From a checkpoint of a small image VAE.
Model: 4.37M parameters, 48-pixel images, encoder arch res2net, encoder norm batchnorm, encoder activation gelu, encoder widths [96, 160, 288], decoder norm batchnorm, decoder activation leaky_relu, decoder widths [64, 128, 192, 256].
Training: adam_atan2 at rate 0.0025, batches of 64.
Data: 101725 training examples, 1.6 epochs.
Rows from block 6 of the decoder, named by matrix and row number. Each number is 500 + 50 x the weight over its row's rms, rounded and kept within 0 to 999. All counts start at 0. Numbers have three digits each. After the name is the row's rms in percent of the matrix's.
# conv: 3x3 conv (decoder.decb.1.1.conv.weight, 128x128x3x3), inputs 11-21, a 3x3 kernel for each
conv.0 122:504475476537488438521491446555519461487605527542548440482517479474542500482528497464502449434521478458498486565508466574506466523501495520474529609492511542492517662542519605520554562500486525489479549503460547506468499475450492494462491487505527513488543514491538500489515517453492534464478507470
conv.1 100:398457411526507531543561539522527532457441467576577576469475485435488474525527500425439459451497426524514547511436521525556514467539446398381379484496502540559551613521598518521515357460417519435491472553506529512491462476489458494481473486463511382498480546500539534491442473445541519493544502547
conv.2 103:510443485537380502474437503479514480433479446538514525478521471464560468516542469441531469457568490490532489537428505527395542504466480487463458539565560504494473517520519451471460512576536507526518482525472474552470481432494529528546496445516466536491415532417419533428436510477392586422475506497
conv.3 096:449543438465558453436518434537548598416422434596588571497469464477461467478519482503501479478507436497533475392528424467535476415500413458477460535569535511510488518553551359409351546554486494469514506420532504473530479468470489466486524518537503449540507393541513461527516401481519448507539521504
conv.4 105:440467401435523423425504404513535586496468506488471500455508448453490483451507485435478447437503443442499450438498462413504434398512423469474491463535457490516483462549525496512492522533489454414470507480503520471474518488535511507513522508519447386444503449506475421436469506469482487443512492487
conv.5 081:471545526473477521517480487459479456422525557441438496462564533425652552430592492459564508426601529423544482488484433532445432548481449444448516442421486452427482458447404443483433468551450491434520473458502474455496574588550631593587558487533501440519457440492492449458490534520464588535463566471
conv.6 092:514460509518456505510473505529606583406451429493465460488459442434462408479458421485468476468467467483483478497485494536450547505508529490516475525524511550543534529555581489457453442510480453526409494508494464523458438423397441424391447419440429531421485515492464536455493482470408524377509502496
conv.7 114:470499504420427464455448494507492471511509502465480475505529487505536474499530472517536479500547484489517467332499358487292472456476476532512560457446485501475522486486441513504509525556538469502490513405503395491465529515506531503512521494507444486458481305482311480427523517479478527460489520486
conv.8 093:510516498508527500513512498490500473543570561513529544546597567557700676554597587501529533503577566515532528478498499478501495491490485511510513500494519507507524475479459533530503526511496483490489506507505503492487603627570649709605560563540492483491491503483484482482531560526573699606540584552
conv.9 089:480496488524528550475469517485509528456405357656610561452508357450498285486519404450476419477491447486514456511482554473477550515453523425437434527567571507546517588625606402412394520502540515490498507544506480509472461389485483422462514448496487516465471596481440527455424527424423527402497542494
conv.10 089:500480475541453494514514521476489527471462426521429402518469488475482422494489392505427498444450471518430474560495471547440613499497466495533452477529500429472415483446490477472498517507469478511403487474471419592424490506497451448477468390436439512392477517474442634419495479499463590435497470498
conv.11 099:504418513497398506502420525539583556477456443526472474529449514524460503545447533522463528532461523537464538518385512542433539503382521465465425520514503512536510537554567490462488420385461477519430407510362459541430466498466467489460476521469442520425399521361431544418492491498486544483495494510
conv.12 106:470510442434511405485486471489491485461537551468506528489500499505498522492498491516514514513528513500515484450560438345492352542537516517515503545514433557498436476547444450488430590552559485390445559449531500425463519527517481494502522534549514341483569409537504377482564470530522474482535519496
conv.13 097:509488481542491494501483496450424463488417394569491464448483355429479305474489423429466429466453439475476459530492534531465536520478519460514453493538484479525454477541512423447438482501480466502448503549471481522457461285465468319467505427488439530414471569449461539429453518425431553405484523462
conv.14 107:502457508497516532518517465462464406587572554447493471469517426486555456465458475467520465468583454452478441514512531532513476513493427574549607483498584440460534454510413585569564435534486409417395510533502522476504490487485497514518467446449448450435514511512501465490508548456470514409491383491
conv.15 095:473456439533519522469497482662632690497453471597582581475481448477489465505480493480504482483456477495410482526483527525511515501507504468509506613588590485547499597597604416424467453441509444327455497530406514526498519501516487498472520488470447413435462559428481531457488529484500499492531496521
conv.16 109:508540531538547576529608568510496491498511512494498475497505483485507484490505488475512501493516518477530491555513622560651645535489550503512499499577519470485485487479491483513503500511508535519518502612493598621559516497520487498504495498497552544532508666498625671590509541494548580523493531490
conv.17 100:515519492477482455494503471513557585463502480499476445479335495445321479449307470518396490461412527482374485438452450532524505459485475468491481528532512500480446469452492527478462573553528509528527448444455493515497414470384397454415363431365530528518442449469517519500474355485514495486465345492
conv.18 103:453368457492463512473421488487534551527581562424457451484506517507538552474499500448513527518529560468518499508416555483459447503456523489539520528577527529561562530521571464550487459455496469398444445553410518460482485521502500526522458483463428421409415569381468460422404528440465498494414515441
conv.19 098:518505502496493482503491490491494470531555539497501521542600593546764694535589578501534542506610571497525520467476462475457455494480475520520516501504516518505530512482457532521510534509494483501491474483486468461483611666573674767584552559539496488497472475471457464476493526524531607568513541542
conv.20 082:512561476478597502477540496435415480474439418557510530462358421449390450496409451464428418453456462501460458487510512439607540501410476444481436552605551444435401481491483400488446536555562535505518494496487559520534415447420418423443444443459544518523517509515559534531496441460560473531423438459
conv.21 092:430498433457570459467501443466511509526555501482545480473398491467465508457464506468422463448466463452496476415569471467511475438515422498536526485524490500477458525530534578556486584567543370448387538480535515489478463512456466518434491513502417440374559450536494490494543418507513476477498454504
conv.22 105:478471508490481492525528526521517526484505575437472549501485505501488520496529502495503526478500520481516498523501512493514499516523472495442472456492481517483458517471414553554575387493459506544475544497471532522502445485499473506492483478465508491481545483492543510520466482451516470496511504465
conv.23 094:514485488478434446523467496457487522543531593478464526450485401445441438423449439455515455504466429471489460462500487497518482450479464628607622499411420490422428392372285645593618600633645507493499489474447513465504485436514452486510479471514518499469501477444534485491515500450503480483464476452
conv.24 112:475515484444483515486517543563412329591494424486422370563528528549528514506476474627547541552490488507429456517511504527484502521505493554542528413455428379384444468366340565525534524514545469481473494484484498519542514494470510482485432446485476453493493492511479489534546530482505526571474500536
conv.25 096:460533484549577599508560552492488488489490474497495470462487476475504481473491471436480469487508508477508483551527660492672541527480555475501495485568500465477469521517524463487474481492484535465522520637476602538538463480495499482501474469492542464517532751484609528567492553471541513516470536481
conv.26 093:527522511525544520522522522484486463540574567520549560544539547563641618539594573492510508491538535500529517494522515505527520484508516494506516487495514497505530483468454544534519526522505485508483532522500528509509580605569621671581574591551499501497510517514511517506535561514585706597559600558
conv.27 112:511542527479506525489486481477391409629594604515591575496433423526494498495534535528460471500479494483539512515516515508507500477450470552556566456455446370399406488420401502475495478489471504509493523494511495474467455438497500499506544576512525526510509482510505485503532500504512485524481512483
conv.28 107:406524557372529610399527559515411393531454422506558483486500496514506470513504487474495499491486500508518526463480536490460525427475518373465490411498508380461571433376401445461475490481475494499520484524540461517535490465496488453509501493491480499526464515548454512546462553546447522580453535551
conv.29 095:504515503547532521520519514505537484517550483500496471447456419417503447435462427418405366430446406426416386519519534508511525529507529431452445439466461473473445533537522503522487521575529505497529515527504499502519476463433478489441433429431492509548510572500496530506478493454502531488468510464
conv.30 113:505556541558641594521599567514495506495489501487483481489494500497508497495497489482503513488527516477494494547608631549624642521545557478514503499529513464485477496516496474506487487497490532534522588580543584604547486509501501502502485485492537533532608666575589639569519517518531546530489504509
conv.31 109:496505494493509502502523495475572711392378472431349485518474560465403513493413513470441528474413523508427526494487525516511528514516520464490400519521466543559456546578560456491438379430389473488511495522517527515505443499578365428509405424521479498495508539508503529500513521572497509510500491495
conv.32 101:522477501515456498488472503505538547458416427564534497514322461480352433538373490517340478498370504535392513457473457536452543395493415474477449512509519479505474465496533483458492559525518470527428466442474460546443377400383435459419422473458448543437473470476448543442494372486462544438525389507
conv.33 099:505503470550544488522492462467538582474501496479476447439464481461503519452517497420419466427476512434455460487487517508510486464474458383420461392425449494519477454510559532575512486500440480487491469517562499498488493520501508529530505493502503504485473516551482493468455499526524492493470465481
conv.34 104:443517511435529566436505535578450379606458307602591465524523458542530440544539477492487415516512412503529470479506510496500533485474499468484481463515537418469597389368424415447492521464410532482454488503505470512531518470427529444388550517436514484449476504520479498534527504459514540487507520483
conv.35 099:509522491500501481515487493413486491489500448496495472495412476486462465467419451462341406479443467459383442420431485517498527467509525423494462490505512334381310387375382506468456571592589535521537438490454477510492444472420476495438411442406524521525450514457475500491449453442500524473462491455
conv.36 090:515454519508459540492442524549582595488483471564538528528449475524444472538437499506462503516447495528458542491462524484454540483450529469470465534544562519552541581570592450450510443450490468521383483519450470542426493476472422445415489487470449521386457520431460539422506490478440547423506500461
conv.37 103:536438506513472458484477477587536523559512445494453401556426491550426486530405494572366493576425491542306488457466400529435512501514482493471511496503496506516510484441502520480489542512502423544383458396453430519333530506457476486421449494450420529383473395457432512366506416469528535476537420513
conv.38 092:484474469491463444487467466526588562428476471332358355428434450400457440394423422432466433435468439422426436492464466490446476516496506481473458488448452546518499549522544481456414468526521478481471488480476458486471465467420430434378428427396489475483483471475471480472458444458449468437452442458
conv.39 089:483484529472539574498523610516481497499478503522477464485498454479482461492495462484492498468488516503499497437529532548522804430496534430524493486560542420505498375460469476516536452472474471527479516533483504688479477463483471442494498452488459533466522525488517731486490514481476613471460517485
conv.40 094:531482409554536429504501488435433485516487470501455418452491453471534476451504482411445470448482479440476479538553460556546485435498534490503399544493409467492427540539483504516490445484510528485383547483385538469424485479491509493459489470452502501389570503399524494451544451375546490418504491400
conv.41 101:428504461416485450392471425512509531468470450503505502424511431433504416415530422428514426426517423418539421408489455392490416410487451481489501500484515505507528434523492402473387524528551510379530489451512495426532510433521494446506534471525504387511475443498480407500475497482470467466478489463
conv.42 105:437496456444543436449503488499522539471528481475506502507437519528433520515479496504469496520474486497493480413566412437496440499513513472486460467477437503494436502559555451410435512493551408443438575417511476450468486548493465511394510529513481384456596379526482425487597388527544402478525485489
conv.43 092:500439532480433533475442509646546522573483434546490491551412502594393495578348506546414483609411505558381520505461533479487493500492525451459482452480508472488521575521585442395467545543545473491439463524432486447455479478442476486461458496438495489418482534417499464442530528472523459467534499477
conv.44 111:476467480427430416457453456510522509466474465466455464522510507510504501513510520524517506518510496530514516387401365472458456366379319472449454520484500498473481531524487512478474436421418498498514433397413482470497496486499509500502505509503475483479392361371466469479490498499491487490496473501
conv.45 122:413492463369468440369463459503514509492504504469471487526511497519513508515514472519514492518530486508507470408487459258480323464477487507507515465456438541493493489513471476482472533514526515428501495486480492401486523505521511502523526502517502331491488422467478309463532528493516491482514503472
conv.46 121:493468484441427453458445464515517496502508512482470497540520532530506540528478520533509515526501518530481512491332487422467323486435483507500531459446446520503515539497492508500495539504543505416495406495424499395495512532518505527508504514514496360499316472349471309466505517519516479512496490501
conv.47 098:518459521526417522508448504492578527492505445501479442522432512515469496525451517519432519522461509533464525536341532504445510508343531474424508458422465506461477528471538570482453563461495484485505392544427456506466453514436462528447468522492474519474342545381461505451474504512493492507495506522
conv.48 084:487490512508516577521552551519506509492493506528523496476494421450489437463477425466496465449474485452477476406478501545521752473529486415466451478561571479517479433510498491536506516532498442529534481505528508647458457439459445450471449434489444545521488513506497694472462464464461600458467475472
conv.49 092:450513444477535499452461472447501480482467440488452466484502496504496465500471494443410491527441500508412504513519552412542426503410506425511480479515439470465419536563501510571524481553557521399547523562496540410392495508504495471465484492497510409488527574467501435390525543471542474454462501435
conv.50 085:504491518450444468459452480505497464528560532480494496546570570579652640546555572530530529522549552532506524465413410447396383510432436517497519463460508505476510541528492539525509540502491468498505447442472429417435606643568631684587553569555458474515399405443400402436515530534529575566516537552
conv.51 107:497497496501517464557479437421522566289421507381464539459512541425491535387490558382500546341519563272494527503521544552521495554513458499519457580584509559434368464512408465495410482454448495561493533547445525527508448504528411509557416489539502523498549524439520498514499543489497518515459479504
conv.52 084:455539476495603521386517485486453490497486473471460493476436463471454473494432486467460472486515462486440470511703539444532559481521429529540501518512458462454396518546494507519454485474452491502422623525537539561353440456473463456480460475502525525434679526569554530370570503521527497439523435526
conv.53 108:455446433494502491500478478521553587603635546504525503477477485527523510518500487445485491526494518502517479498434524424491445509435518492540475467534542501549517547542606506560514470462533496331461446521468503424477462490501513487449473510495494389456428545397472454464424513448509514516457507466
conv.54 114:501473486437449436404440408501513504490495505460480485517515508512511524511513523514516509516515528513512516507446470416470291490320450517504518494468455505472502541524502474461443513501529496453491481497490498369482512510497513516510517518509490411486442469471472295466510518517508471510495511511
conv.55 120:549538541501507486471478484504551531457435421562493485527516460486510495486494476509514488454506491432444465521523519511514506512507504561530542567554543496481474555524516468457409494505506540551545505509519494493494517510532504513521475437473522557528503517515500507499524502482526518503476470482
conv.56 108:477481464485510481495502475536564566512544538470490475529518540519529548496528534506509558508535563495539565488506515517512492485496524539552492612615535547580533477577593484524527438486500507482482539546482527545481517516496500513488487507486494480494520516502513513505524524497526515502502497488
conv.57 104:504482465514504460482498468479502580432437434610569585517347508465320486543385554479371459505373546549418515472499487551487516447533471450456405558532502531531459577567575481491480477535528464508479502486483483517485372455451353470421478515495488514465505490495487508478503430505497499489546450526
conv.58 093:466476472518484542469454489469538554516499465519486477456495441461486419482474471437460463499460471487455469521432590462461422502445521468517491469481409439461449510523562475471489491563532504376488422567428458380482460452493491475472468476467485426477415632405459442464433568431483505482473535446
conv.59 100:469468482501453476470455472504595627462421371554515508472507514473477496457483526438469497483471507486498550536468530491464470541489533447464404512486452556573515581596659446490469475451491497511502482543514501501474499483539433483487468505561475468459449555457466468444443562582417441535461539572
conv.60 111:449485480373461408404479444513500494491502480465487488520518491528523498517524507508518492526527493509523513338472347407460455361483341489473474486491516514489486483505470479455429486490475500522501491400478482467496517483490523508509515516514498480490471319468468432475501488485513504484519494486
conv.61 101:498469497535483519506460499538535535476442375630573572499477413483445359516467465494489457489463437520484495544404538466483493529416543457468474525533545493518504565552588457435452525506541483399500422543407485471491470401450469404425519501495465466493404567385470487475446543402472465469508539459
conv.62 087:536510510551501517522511502478449447465450414551478425499448395457466374483449373485420414464412454492431449492496473585484594466501471452513446508572565434492423466448460471455485540504519474543466503468436480564460449405464447426407420351405459557467478517460477586477475458447454595443465422450
conv.63 112:488510470433495399487521468535565523459500538480422486429516440463499458470533504460545447462514496475537505390442399470569492393375378513457464569545491535456407407482400529551477493409422514524512411431473561509504516451501498457517514509496515513516433369480576490509366491447571474514434500493
conv.64 082:506481523543503593503484529495497503489473454489483477468493446476490448476503462447482469491487498448481460558487743505514482515488554472512525471515454462487465517519551461478465464474481502453492486686480494478500463443481500467499485456493491469487501837486524503502465628471466489461476551474
conv.65 107:515512484535509487503501498421466529392402383571517514479391407422366333482461404426424407440418427482478448523478508505519509543479523475468430536543501552556494547548569423476443503486479483484499481506485509493513410355446380325418496468538502499512475527480491499507447479466497476472497520475
conv.66 096:518497492506489497512493494483554498427488484414448440402434422418465452410447451442477452446487472444456463514492482510479502521526524515499500548516523545547545489532548471499487489544562523506500493492505495509507442422398442443398425423400514517508495497511492506500478483460476492466501507469
conv.67 094:475525505467561529512521529409473507479466439488463440472467464446492504456510489408451406443500464421498424414531563470548536503452511463497451455464459425420410367453480497557496568565513505502512519542560536533516483518468470504519484471505496522499516544551506530509489503503529543508454489499
conv.68 112:498492481443477458494506511478490479590612634530563578513516519515501507431436403473512510494471486449464411526513488514505492497499484589585616420473525471491572409402455583587647409439465476494493510453453509464510496506499490492497448451453495494502502471442500486503536515473507460494444450398
conv.69 090:481516481521526502520528500574573598440468458511477495447427433413407428394405408414443421419423382375423398513499493497553520521508505415435456461497492499499491560546551468492462460470455501481522486492481527495496461470470403437391406397411509499508514497477534514511458451423528488483468461422
conv.70 096:487529476533572499515544505480479539407429351550521467434431402390418400430467391385420340371466332403472372487519501480529504480517487467469464502535518499518493524554540436498454479523481498463541507487536504500545423401429440422417461374445492464543505497543486494525492458492502478508491444497
conv.71 094:463476476431449428463453463508524542422430428479478492444484453442452447456471452445487446462471451448495470413457415476460467384451412425417409514481478540516484537577519502484492404420393482489486482423466474477497465449464481481481457460464478476486461421457477472486454442515421427449460422463
conv.72 086:453513463484600493476509477531532586469519505494498487415447444429496477410462477408435402417511459410455441409619484488461491441537431438485464453413459448487448515559557508574527481483463399449467590478548421498427470464465506512495477453487464458468619486565460480458552444513461487455529438515
conv.73 098:499525474498531473485531466513562645358411424475440490440401431397286422407368419476469450434445426457456454485496475456586474474516481478471460523538491540554498528545544516527464456451438530486535474495515568482527404426464361402466401412461541470530492471530570472534478449492567427514476447475
conv.74 090:494510468532541490507517478473459434502514495508468467450434405445479436438428434393385426468418463436382447533503543517521488538491537435500501489521467455487447521529514462502459529566560498495478507547414521474422456436424439434446422425437485502491502565454502499448457523413490511443452497447
conv.75 099:425515441435528442425526440537520603430419453483452496457440443415402426402417422448477420417467411419467415411527454447536451405519435468457458486486471489488463498514514468479455460478442511445507506447512527449531450410488416409443428401479513435516541439524533447526524408508541332518509336490
conv.76 095:526498511526527511521526523501521516537552494503502459411438406399489453404447449383351353430424423414383379509506515523508527524523516433455473429432478445466477491490481509494473555545524489518521498486503504514520451462416459500425420425412489547519489518506500508516458480423508521488478479475
conv.77 093:516513504497519501515516496492500475526566545511513536533584578560704665541590570492548522491586540496536507477479490487493470489489483505519523487505512496498516494477446535521505524518496494484503493485494486473485604641580654723603562554557479497503471491491478481481515567516542678577511565544
conv.78 089:520510507465458464494472485473479448522571531494488498546592581557695684536590581503534529510586567498517518464441425456419412500463458515509524470479502500484524511474460530516508532516494493480503446443465432429454602667576645752580553559532479476494420427459424426452512527523516566571522540558
conv.79 108:492479497472408461492483490583550555548550567494460462531428517516468516507490509518425520507447521498473507476432409531462532448400363481524464523576517511534446450467452513524536430411393526537530468418388493541394473502481490509467492496499510524533432410380463541412491404481476544486461431480
conv.80 091:537473526407412420460473487511498466506514527462469475568441541572454571560451566551460533567451552549443538443454407441471392476470465522491526440388403476471459481409438544476501559485545455540437471459426511446482506547516498582529486577546497502440469328412486363459549490534564476560544491555
conv.81 101:498423488475446483475507520567512489498440340550475492523479511527460518524384531517510502544461527504416519465445453532460522466534538493458428525553522480502416524454495497454445567574659443528420460471469478543535487485430487492446378477476461527393470479474479537546495477515508524545513455579
conv.82 081:452547465476626491474607507475480509474477473481473479470431457467447482473442460484478470466494475488477470480552493484723517485516473485484477521590470456462427476509503467510475450460429529477510529487511620506558454459452446474456445455459571463537557479544656508584521459504591469543518441499
conv.83 102:497479491510487500488479514537514562496465535553515517506481462478481422485485420513459504476452501505470489447472372535452597394483409432503422494554547472520448467502467473512490508512468436523440493338484442568423501482503449403466498377487405529412480389470423584387501420501431574387490435474
conv.84 089:463496431457532457488529469497541549508547531484470450480456468486422474485437478477480433489483439478471449473412472450624455485387475522512490503523472483408400367356427503520505529509536527460512372490405567443521483489473468489460475479423531465518413498451595465538459468432597449524450444419
conv.85 084:493503552476482546492485538526455365533577497487523522527503563540553611517541576515492538511508557509478550517454489512475489514426473445452517390425499420417488520363433503396469498401444470497511477476496486457462526592461568654447513560475491479524477449513474461504505472552528514589512493557
conv.86 094:509510497517539506510527500489502473542574550509526532545589579552684649532591570483532522479568549504533509489508496492508499495495494515513520489505523507507523485459448531520513521510504491493481509520504511504488596643560646697578558574550493512501492515506505491499526576526560712588538582543
conv.87 095:498460479517502483521544487491537591485513464406338314478390497503417503498370511465339469497415513457318495489471489492531477535541533439448449320374353527546517506478538518527484500430442465525481446503473518493508446483470440500442442495477483515471488502484524481495464449462532492499514475483
conv.88 103:478456515473422538480458532512500477534552525464485500518531514516564520508513512509532539502557527490533531509455512495433562497472517543546547516559603469466570435434477502505555491545563513534482497500431474561468502526500527522500496503491490535446448484396458537420492504456464573464459495463
conv.89 089:499489512540520535516516516525520499464444415527515476447483340428490285447475321435493389453469422441465412526478520533496542527491527429450466498533543508541517527564552439490449465468470490498484499522512502517452465400467434348423450382453479533473475564498471544468427499403438529415429510403
conv.90 111:486457465481465477493478490526555563507566580477494509516542560511557540514531536497554562491579561493536565504494509457485518472469469559570561524532534523532517496550540523562574394472466511506485541541494550541511502527509532530534500517503477497451500509468492525479504512492505530490499501488
conv.91 096:495523460496554483446493459462486545449418440584557591465395480476404493503502517474434460488480486512529523475479493472570468478425450411419389538567524534527469509515543452478399490490435542492517467507489515483517435465476479469507529529579556494532478486495530478517457460463568465528467510508
conv.92 106:506438480521452499494455490517539559473454443512503496492502527498509532507519539472485527497502541501505555524464506519462525517454488504510430572598533562563483565566594470464471430428433450521449490523475499540474492481506472498491472504515430508450472523462471532473466504514471514500463485500
conv.93 111:420481448382462407390466444517513501481479478454467474530524502518524483509517485526522485513520485508512481365452369350447401414466403465472480474471500516512524506512495470449445483485467491460485485406486470419480522509505520500505508497508477392469448349460448386468504498492506489472503484480
conv.94 091:345483514450551575515540525553524511506498479425494521480482460496493490480467478460474451480488478445456482414482549458515566493530513389429489382463517487522509464529554507527444500501419456476541478557549515538471459460455478490517448477509447470519477542529490546470426502474469550486466524494
conv.95 078:484473501529544584487505509516506477523501455486455451441475433474491421474464433421453467490473496442444449561531697484506478524505550457551522464500450469533500526557575478490424469468506475431499501660450493471453454410470483464469465438448466469448515771451495474454472592430485483450468539462
conv.96 104:464510412470497439440492457515542552497514529503487506444518448448513477463498461443498436443487438450492426456424454429522419435411464483556494476536499469550482421497494429516528504550551512421506424468454493456506537497506527506500517463492504406504423483413507416504458493412518494463479500430
conv.97 101:501481481525481497501479470585552597465373357559479463550503492515457370511462425516484485522438420505459470537444529484486493525477514431473445479502464502554498582600606409428386460456458484452465458545425489478492535470522481370431509453461463488444431560382472498478521554471500458472536507443
conv.98 121:478519463416525406403522459526523533516510505471476469517496488516477492514480479518513466513510473512506475356511363368524385408516413501484480475478446485486457458499496428449474450474455520468518509383509519359518506507502511507488511492505530441520517333521526351525528467484561469493531469477
conv.99 108:546499443490512530532547565345367342423498544561543555409451511468514552530558499404441508423487542490520466541517488489516504467511524506425446476501491480394412517438418458445467377376563480483475492459480505519473403505537459534535511479473500456478518463508500499504358468498444521526493564518
conv.100 079:438534487479611479469518483491467525466492480482462483457411443437442465442409462447433449441491464441430451424652521509425517439565468475518490482440441479501456462551504496490503453495483391503417607470542405497404403426432449473436431424483424486441654492572431499444588446523445487452552424533
conv.101 111:455522441445525421445525434510539573457530537472514537437516441437514441441534442451543438427546427441551437356460412358559426398507418447444451522536521532500488517537517428507410502511507536426524469408507536430546524494538510456548516478519540414537481404506553433542431497449545483523461496452
conv.102 115:511509482562487488499500510455499513473464394462417410524550484524516481482511509539592528450509463481518471548514454445492542547471446613538468451463519510434414514444336557500523561473453521527480518478506540543543512473507503468478523546510532530471514479507511533541541523497590501516512495524
conv.103 103:486493443506489469473493434534572619423369385539506485494486512477456478445459465500498491498429458485498527525419490391515422527442506466475460508536504550561521575593608440465439533574504496391515445493426503424498541513549433456460476454491501398511388508384493442509482494504502449505442505467
conv.104 085:516513458499475447497473498509505516614624617517478495528550553501638524368536336498515510487544482432508393465496468449438444473451463520522527435443428470508535508507440550580564458475368509490511503479464438442451578598566626562575522432513495486517454475431429422425497540478486577462395522358
conv.105 109:510488486486506454510507465582564620448400413497481438586495539495473461465465430580441507505459453482480447452498460520512496493537520418453391510504468511559500508534546469464465377459393506469445506478505521514451548541526445409447497435486495485433497450509495507462553511530525491462518486491
conv.106 100:456491446488549476451522449575585640390425429525494504500421496504311497484342490510442479491426472500442493503530496402529401502543482450443441492488444547569520588575590455464450436444392466430501527503514518443501454504503392493439411470479495379498553489540517401507540453520536350503535447528
conv.107 117:489505524359323445460462483498501481507531514481473486518542525523549529516529525519543515525551521517530520465343381451299455472432399519501523486467525507471502489478455545521514515527509538520530430436460450471476529545525537536523525529519498489519321362413388466441498531511515543520505514516
conv.108 100:403451422501579502538510519544537581446404473520517587462481490464486479470498501484471489469445467467494489489552461508524520538394551433473435460480492536521533556589540494549486463405502371438464576477524526510480488496478462481484473484502384425460568483530529514496527445498507511498466550481
conv.109 091:464514494431436461541547541426469491514505588472448523469543521422547501478528460506568557428542504499495469497464473470475452526528518446462515381362396444444461421417355527563564405468444507496464493475449490469494533537537559533549539476506522467475496464437528496497488531511446520479561552511
conv.110 081:513496537553497605506493560456464486478445441523504456443468401442468402488470405435485456465469489462485453539458662523517611533455568452479478504559533475500479464491540427459449474479485501498490460624454508576487456402469458427455467422454491531481457722442499609503452557435461564462477543438
conv.111 099:524485504525482493512475501517538574479439429606545524515383471467389437508429478526416510487398478550469511447479465551467569350473362448451442519533533515530520542517578496472505520492457476533461471433478457547464450450430399425371487475488466542461463466463463557457506394486461554452505402501
conv.112 078:456514479498632490469522460505482521501506514455469482483427450480468471477429474489468456482488472486453464476703541478473492547572465516563524461432456489492420531568488450457468536507466437451445633527544485486463457466463472473442440458498444463443723526564484472491603488538475481473533442517
conv.113 103:485453525492424518459426481584559565520511490533537557515499507533514520531509527514513531549525529520517540524470545458430479505464497530552523499561574468529524517539571444432481515514511479480505522550446474496483475470462530529512496508495456453484472553407447465425480520459500475475514527506
conv.114 095:502543501500558544398465500451477522493424423596572569459493483459490484481498481400453439468494479485487465493532525449499519414441487421438395566572539386427430503501472420406457591642695549506479535528517460502496494516485473494497495476462550521490501543517439513499515523481490526481466496484
conv.115 098:538491503553538519515550485479481504466458459545487495426427385396439404455427422418432385436450437436407376468514508532519522462523502431454471497515514493512489539555549480483463475517484408505472492479491515512510439432470447465419433396430429527462506510507497517501481467459491515449519454491
conv.116 108:463499475326440400513520512511518508519529531460473482530507543524508512501494503541516540493498502508489501384486314499452476406485348512510516449439450484438432458450387578537564445453439492528479507378498487497480506516491510524499503514476498477482490289478510484488522475514503491501514482520
conv.117 111:384428413468482495543545545490492474564510524489442496479507503462520466492508472493516523452498453500485477487482471490486494519517517426476444388393402483526547446444452605565579383477481502429444504482507491502519488499487506483513508495502487414435510495506504505527456477449431515466517551527
conv.118 090:517514502515518495514511508492502470519568559474500513563535605575599643549505550523491530523495552505460503500495490489486496504486476494499505453465484492484524489445430576545554512480481487483486506510498484500488585675565591695554517553517494495490496507502483488486581537540577603614528520538
conv.119 105:499473507521464521512454499477460439549532474525568552515492458521551457529534493493474453488512481489502508518514515521503537509505514481515545512556612451515589421440539462496537494512500490510464506526497511539498491457401538482445509476489505500453511523483509530468493491389501532389508540416
conv.120 114:483481538495394533492451493555490457588585531480464498498525443515555444508496458483508467516528495495487495520355536472385484519491532432485528393415514503529551541495530512511485469481466509475508405529426429447422527507524526476513505500505469504475331540367435463394429556396471547416504522431
conv.121 110:439422481438400450405415482513516493496514508462474481532533524530544532525521518527531522521533534520513514481467472375329343489477482530515536439412446550519545561513474506512517520515510477469503488486447428410472524535528534533520524513502436417462459455432345355407516535510509510509507503510
conv.122 099:506486441477521493532527546512537516625596541533542426502545588511569503424477350482540547480546460418483394520553523495556508486443459595548547497515474527440439446454475542538518341391379501489490560523482553500501505556518518493449428368355517454483545521501551528512519539519553533507435461367
conv.123 106:475422490492437539470440497488514470546568490487429483476537444472567437486523458469541488489533485493505482518436579454414440495489522460520534464427475483521532533539540529528470464527513470410507462563461436403468511498537518495512512496516433465462394596425410451426415587409420574419472538488
conv.124 104:512481517491474498496519494535509454551497304541517385523542481533548451538557465479486419485512426511542447508477494518504501517504512451458489476471515416489560450431450380455452366420418520513501447475533483480517523505386541492401554508419508520495472495522533498529504523425513529433516531453
conv.125 086:505506500439425455462461489486484454538561539485485493551586565558667610526583568529554532538604551510524513463414422458384383501468444522514529481451490470468500500477444505508490531537497502501519462450494434421483606618569646668581564577553496488526411412462425427468531542540536571558518542555
conv.126 107:515502489530530512510534500429451535417384380586543556523372478471340446541427527469409468458413491525466515480496509494501523506506506483488433560554502540538461565587576471506461480484479439481477497515512508515533360430457380424417501509550448498487490536515483522527493478492489482490547503528
conv.127 100:500448502511420529485454514523586596479497515488455458510519497501526480508510474494525504491527512496521521491385517517471568464450522421434435498552558517573591540579597432512496412442453514510479428517406506559487523511530477438481499466482475525451372516352478560447473498479470552472455479461